config.toml
mask_prob = 0.05
norm = "batchnorm"
widths = [256]
lr_schedule = "cosine"
Rows from block 2 of a small self-supervised audio encoder (BEST-RQ), named by matrix and row number. Each number is 500 + 25 x the weight over its row's rms, rounded and kept within 0 to 999. All counts start at 0. Numbers have three digits each.
Before each channel's rows are labels from the 100 clips, of 14848, where the channel reaches its highest value: "responds to" is what is common among them. Only what is clearly more common there than usual is listed. The data: short read English sentences (LibriTTS-R). In brackets: how many of the 100, against the usual share in percent.
# c30: last pointwise conv (model.blocks.2.c3.0.weight, 256x256x1), inputs 64-127

responds to: voice: female (97 vs 53.3)
c30.204:542474470489493529526477470492540496494470479490485462481490467495519493488452485478490463536450510506477461496547507489503519495491502526518505503538476495433504504502494505505506499468484487

responds to: the word "and" (33 vs 10.4)
c30.186:486511485452525493507456504502519453526451457476464470498498490533491502505473498446472443493478446511487470504521467493506487489490476520513512497482472502498533493498493483519498464494490488

responds to: voice: male (73 vs 46.7)
c30.124:485473515538512482490493514512520482489541517454481507473501514516499498490533452509520530540473485519475503490487555501507495548517523515504484514482517521487497498491531515479508482528489494

responds to: voice: female (94 vs 53.3)
c30.226:535481449490464493533493462468534525473499525488505476528513527532509492486474461485518460503491496467538509503470478459477492435458477511483512484489538532481513496481511484538463502487503525

responds to: voice: female (100 vs 53.3)
c30.246:475502516469480464523511509504529530489520491520505481518507542485528519488484521449531509506506483497485543479465453490511503512513511502530543478482508485505469492444493506509500515488512504

responds to: the word "said" (28 vs 6.6)
c30.47:503481524529489491476540524471523525465494513525483515486481480505468516481549475496473457519539496515522489513524498487508498507510514546508472494514491538479521465518502502509479499500497490

responds to: the word "he" (37 vs 10.9)
c30.127:498488461501529489503492477522495501489487494482485492523461535511521508494521514492501492484500483501534485517502505496492496541490555474485542504516516488493518474527496503542517491490499525

responds to: voice: female (100 vs 53.3)
c30.92:521498578501524538491477498481562481513526501520463495472477504472503500542531508455518493499486501542495521514527459475500496490490473519522505533524478483481514491543498475487477474507520493

responds to: voice: female (91 vs 53.3)
c30.43:493524536514508526492527491516517501500478488508512498510503489472520509517490533497509543486487554526506512516510472507487451510518495528482481497514476487487488494535499487465512507509482508

responds to: voice: female (100 vs 53.3)
c30.224:521493517500451510461528499479502515498494483478498547527487485431506511461472518507518515513504526490507496496495511517481462466472468551510482495556561501532484510517469501534488467474495522

responds to: the word "said" (26 vs 6.6)
c30.172:468517519455543522511513484533532473490525484507490516499508492486529504521493482497492512530482488498527500512507521498519490524443487515539493500510473517493497485536523491486455544495509490

responds to: voice: female (99 vs 53.3)
c30.207:541493541504493568498487467523509459494517493532504492489488533477499478524507493464531499489486516472508519491499499486485461504500480534528506517498491478497530474509527510535508498505517492

responds to: voice: female (100 vs 53.3)
c30.153:501499499506451520512476501465523471486512516492468470480493498500494486494490469427476504474488557490496477539492457510498491515464492484508488498500506498482530481483507460460475480499502446

responds to: voice: female (99 vs 53.3)
c30.235:524497509534509480496540519473509548559457470476533511516499493513459496515502521485503489486467457499511504486541521489492465500472552508498525538518526489520507521459493526531491475474540519

responds to: voice: male (91 vs 46.7)
c30.96:483519550459518456478514485510495485483529496500483470492517491491519521533491512438502501490548495505520495515533436530489529506497461517478543482488494488490484485434535497468492471469496522

responds to: voice: female (98 vs 53.3)
c30.225:456474507492497495469487479458502483477497474454512496501489490481485501506480489518518487511443496517459505500532504504502492462502494428500494534539515481494474481497473504508496479497484519

responds to: voice: female (86 vs 53.3)
c30.198:483500498441482482425498493487497507513456470480512544502460452446455466477514554518491517478499476475527507538470529485495498467504483492451490508496519466479444479493490499510505503488500526

responds to: voice: female (100 vs 53.3)
c30.71:482467494514452515471452484510484521482471497472541505525479525486499489550521540496493522489492489480496501483487465485471471522518448487450456484511477508476504517509494471506475488526520532

responds to: voice: female (87 vs 53.3)
c30.155:539478497500510516505496519520500497492492488487475522509526525484481510497513460484470482473470480464474481501495497495510483519508527486474495497507525442498475526491510496509493499475513522

responds to: voice: female (85 vs 53.3)
c30.35:526460493483531493492531493464487462503482500433500526504464509504491465483504483473488532478491475497480465497527497490441529506505484471486470504516542524485509513485492463520500476514482497

responds to: voice: female (93 vs 53.3)
c30.130:472482490487488494529511466494538469499476484491466469495499505518480484467511494463506503482490533489487450515540510511493507478499473491510503508483526545454500494506475465466480473521491472

responds to: voice: male (79 vs 46.7)
c30.177:475489490510495510495478511480525515480507511484481487468536472514450501535515518510507492475498505489474511503481479474473474528512483495498476478482491490489484488490502527507510477522484499

responds to: voice: female (86 vs 53.3); the word "i" (52 vs 18.2)
c30.183:536515488523493536487486473505515515510494511458528525502510529510522522503451547508506481519517523545470490497474512513491518510512531501508488430532509489462482503507489561468490477500492517

responds to: voice: female (96 vs 53.3)
c30.29:497476470508467469530544483525502534484532503487500513488492441475536504515470525507489495548468514518505478499499548540463514464471490482494500501504546488478521478481508474464481524486512500

responds to: voice: male (88 vs 46.7)
c30.28:496500509505471521504500471476494484489495522504493477503450486469533554504514508480513500492500489506509522501500538488536493497533487506508474513511501448495486477516508530511514534519497487

responds to: voice: female (93 vs 53.3); the word "i" (38 vs 18.2)
c30.128:509493503506462496481474512468493504500485510483516469477509510535472510488511501501507495510505515484490518477473522528486466493510484480476492514472467492503528477502486495527520467485491499

responds to: voice: female (82 vs 53.3)
c30.23:533518488530495548511503481513454525481508473510505465513469513509531495518493503496530517447509504480502532480451503492502470481489519506514478525516500516520538518497481471570521484476531515

responds to: voice: male (76 vs 46.7)
c30.168:506511501512526525469507495514450494516486484535511465471444511535493525535515502501476528526526481502503462525536475534548481529537468547512523487494491494508450480499499544503476463540490477

responds to: voice: female (99 vs 53.3)
c30.211:507453513460477526549550582471460491504482461531490536473476454473525498467492502517504477486520506516501508502526488513497490498469524483490485520544487517534481533521465511508510497461518510

responds to: voice: male (88 vs 46.7)
c30.197:452531480465533460475507546477476486517504521494478504511516476473512508525572481529508522448528499493533518436482536548496520559516507451494528505493498532523525484493473510497539527503525523

responds to: voice: male (79 vs 46.7)
c30.192:483522483494507502536477518506464549506497509515533495503520481514546510503511498533485527498511512475457470493525500527551508476533517496485532512470496520541436475490518540494474471499495489

responds to: voice: female (94 vs 53.3)
c30.49:481499496490466537520522516510521463485534490508470484489487486535470481487511542471494474476493495467487491452459515463497458492519507506524487541455491523503509491503506483468457487503470470

responds to: voice: male (98 vs 46.7)
c30.20:482530501498480474534494507487519530501470493479496515497470496477476505511515531445531491450510515493504511493444491530478515488503483553474464483513531497479500493543481486501484470469495493

responds to: voice: female (100 vs 53.3)
c30.217:530501534478458510498529444510502480502519511514481512471454490490535472500468519468562506509531527488516518489446512482471472493492513478478577512486498538460496453448468514510486485466502513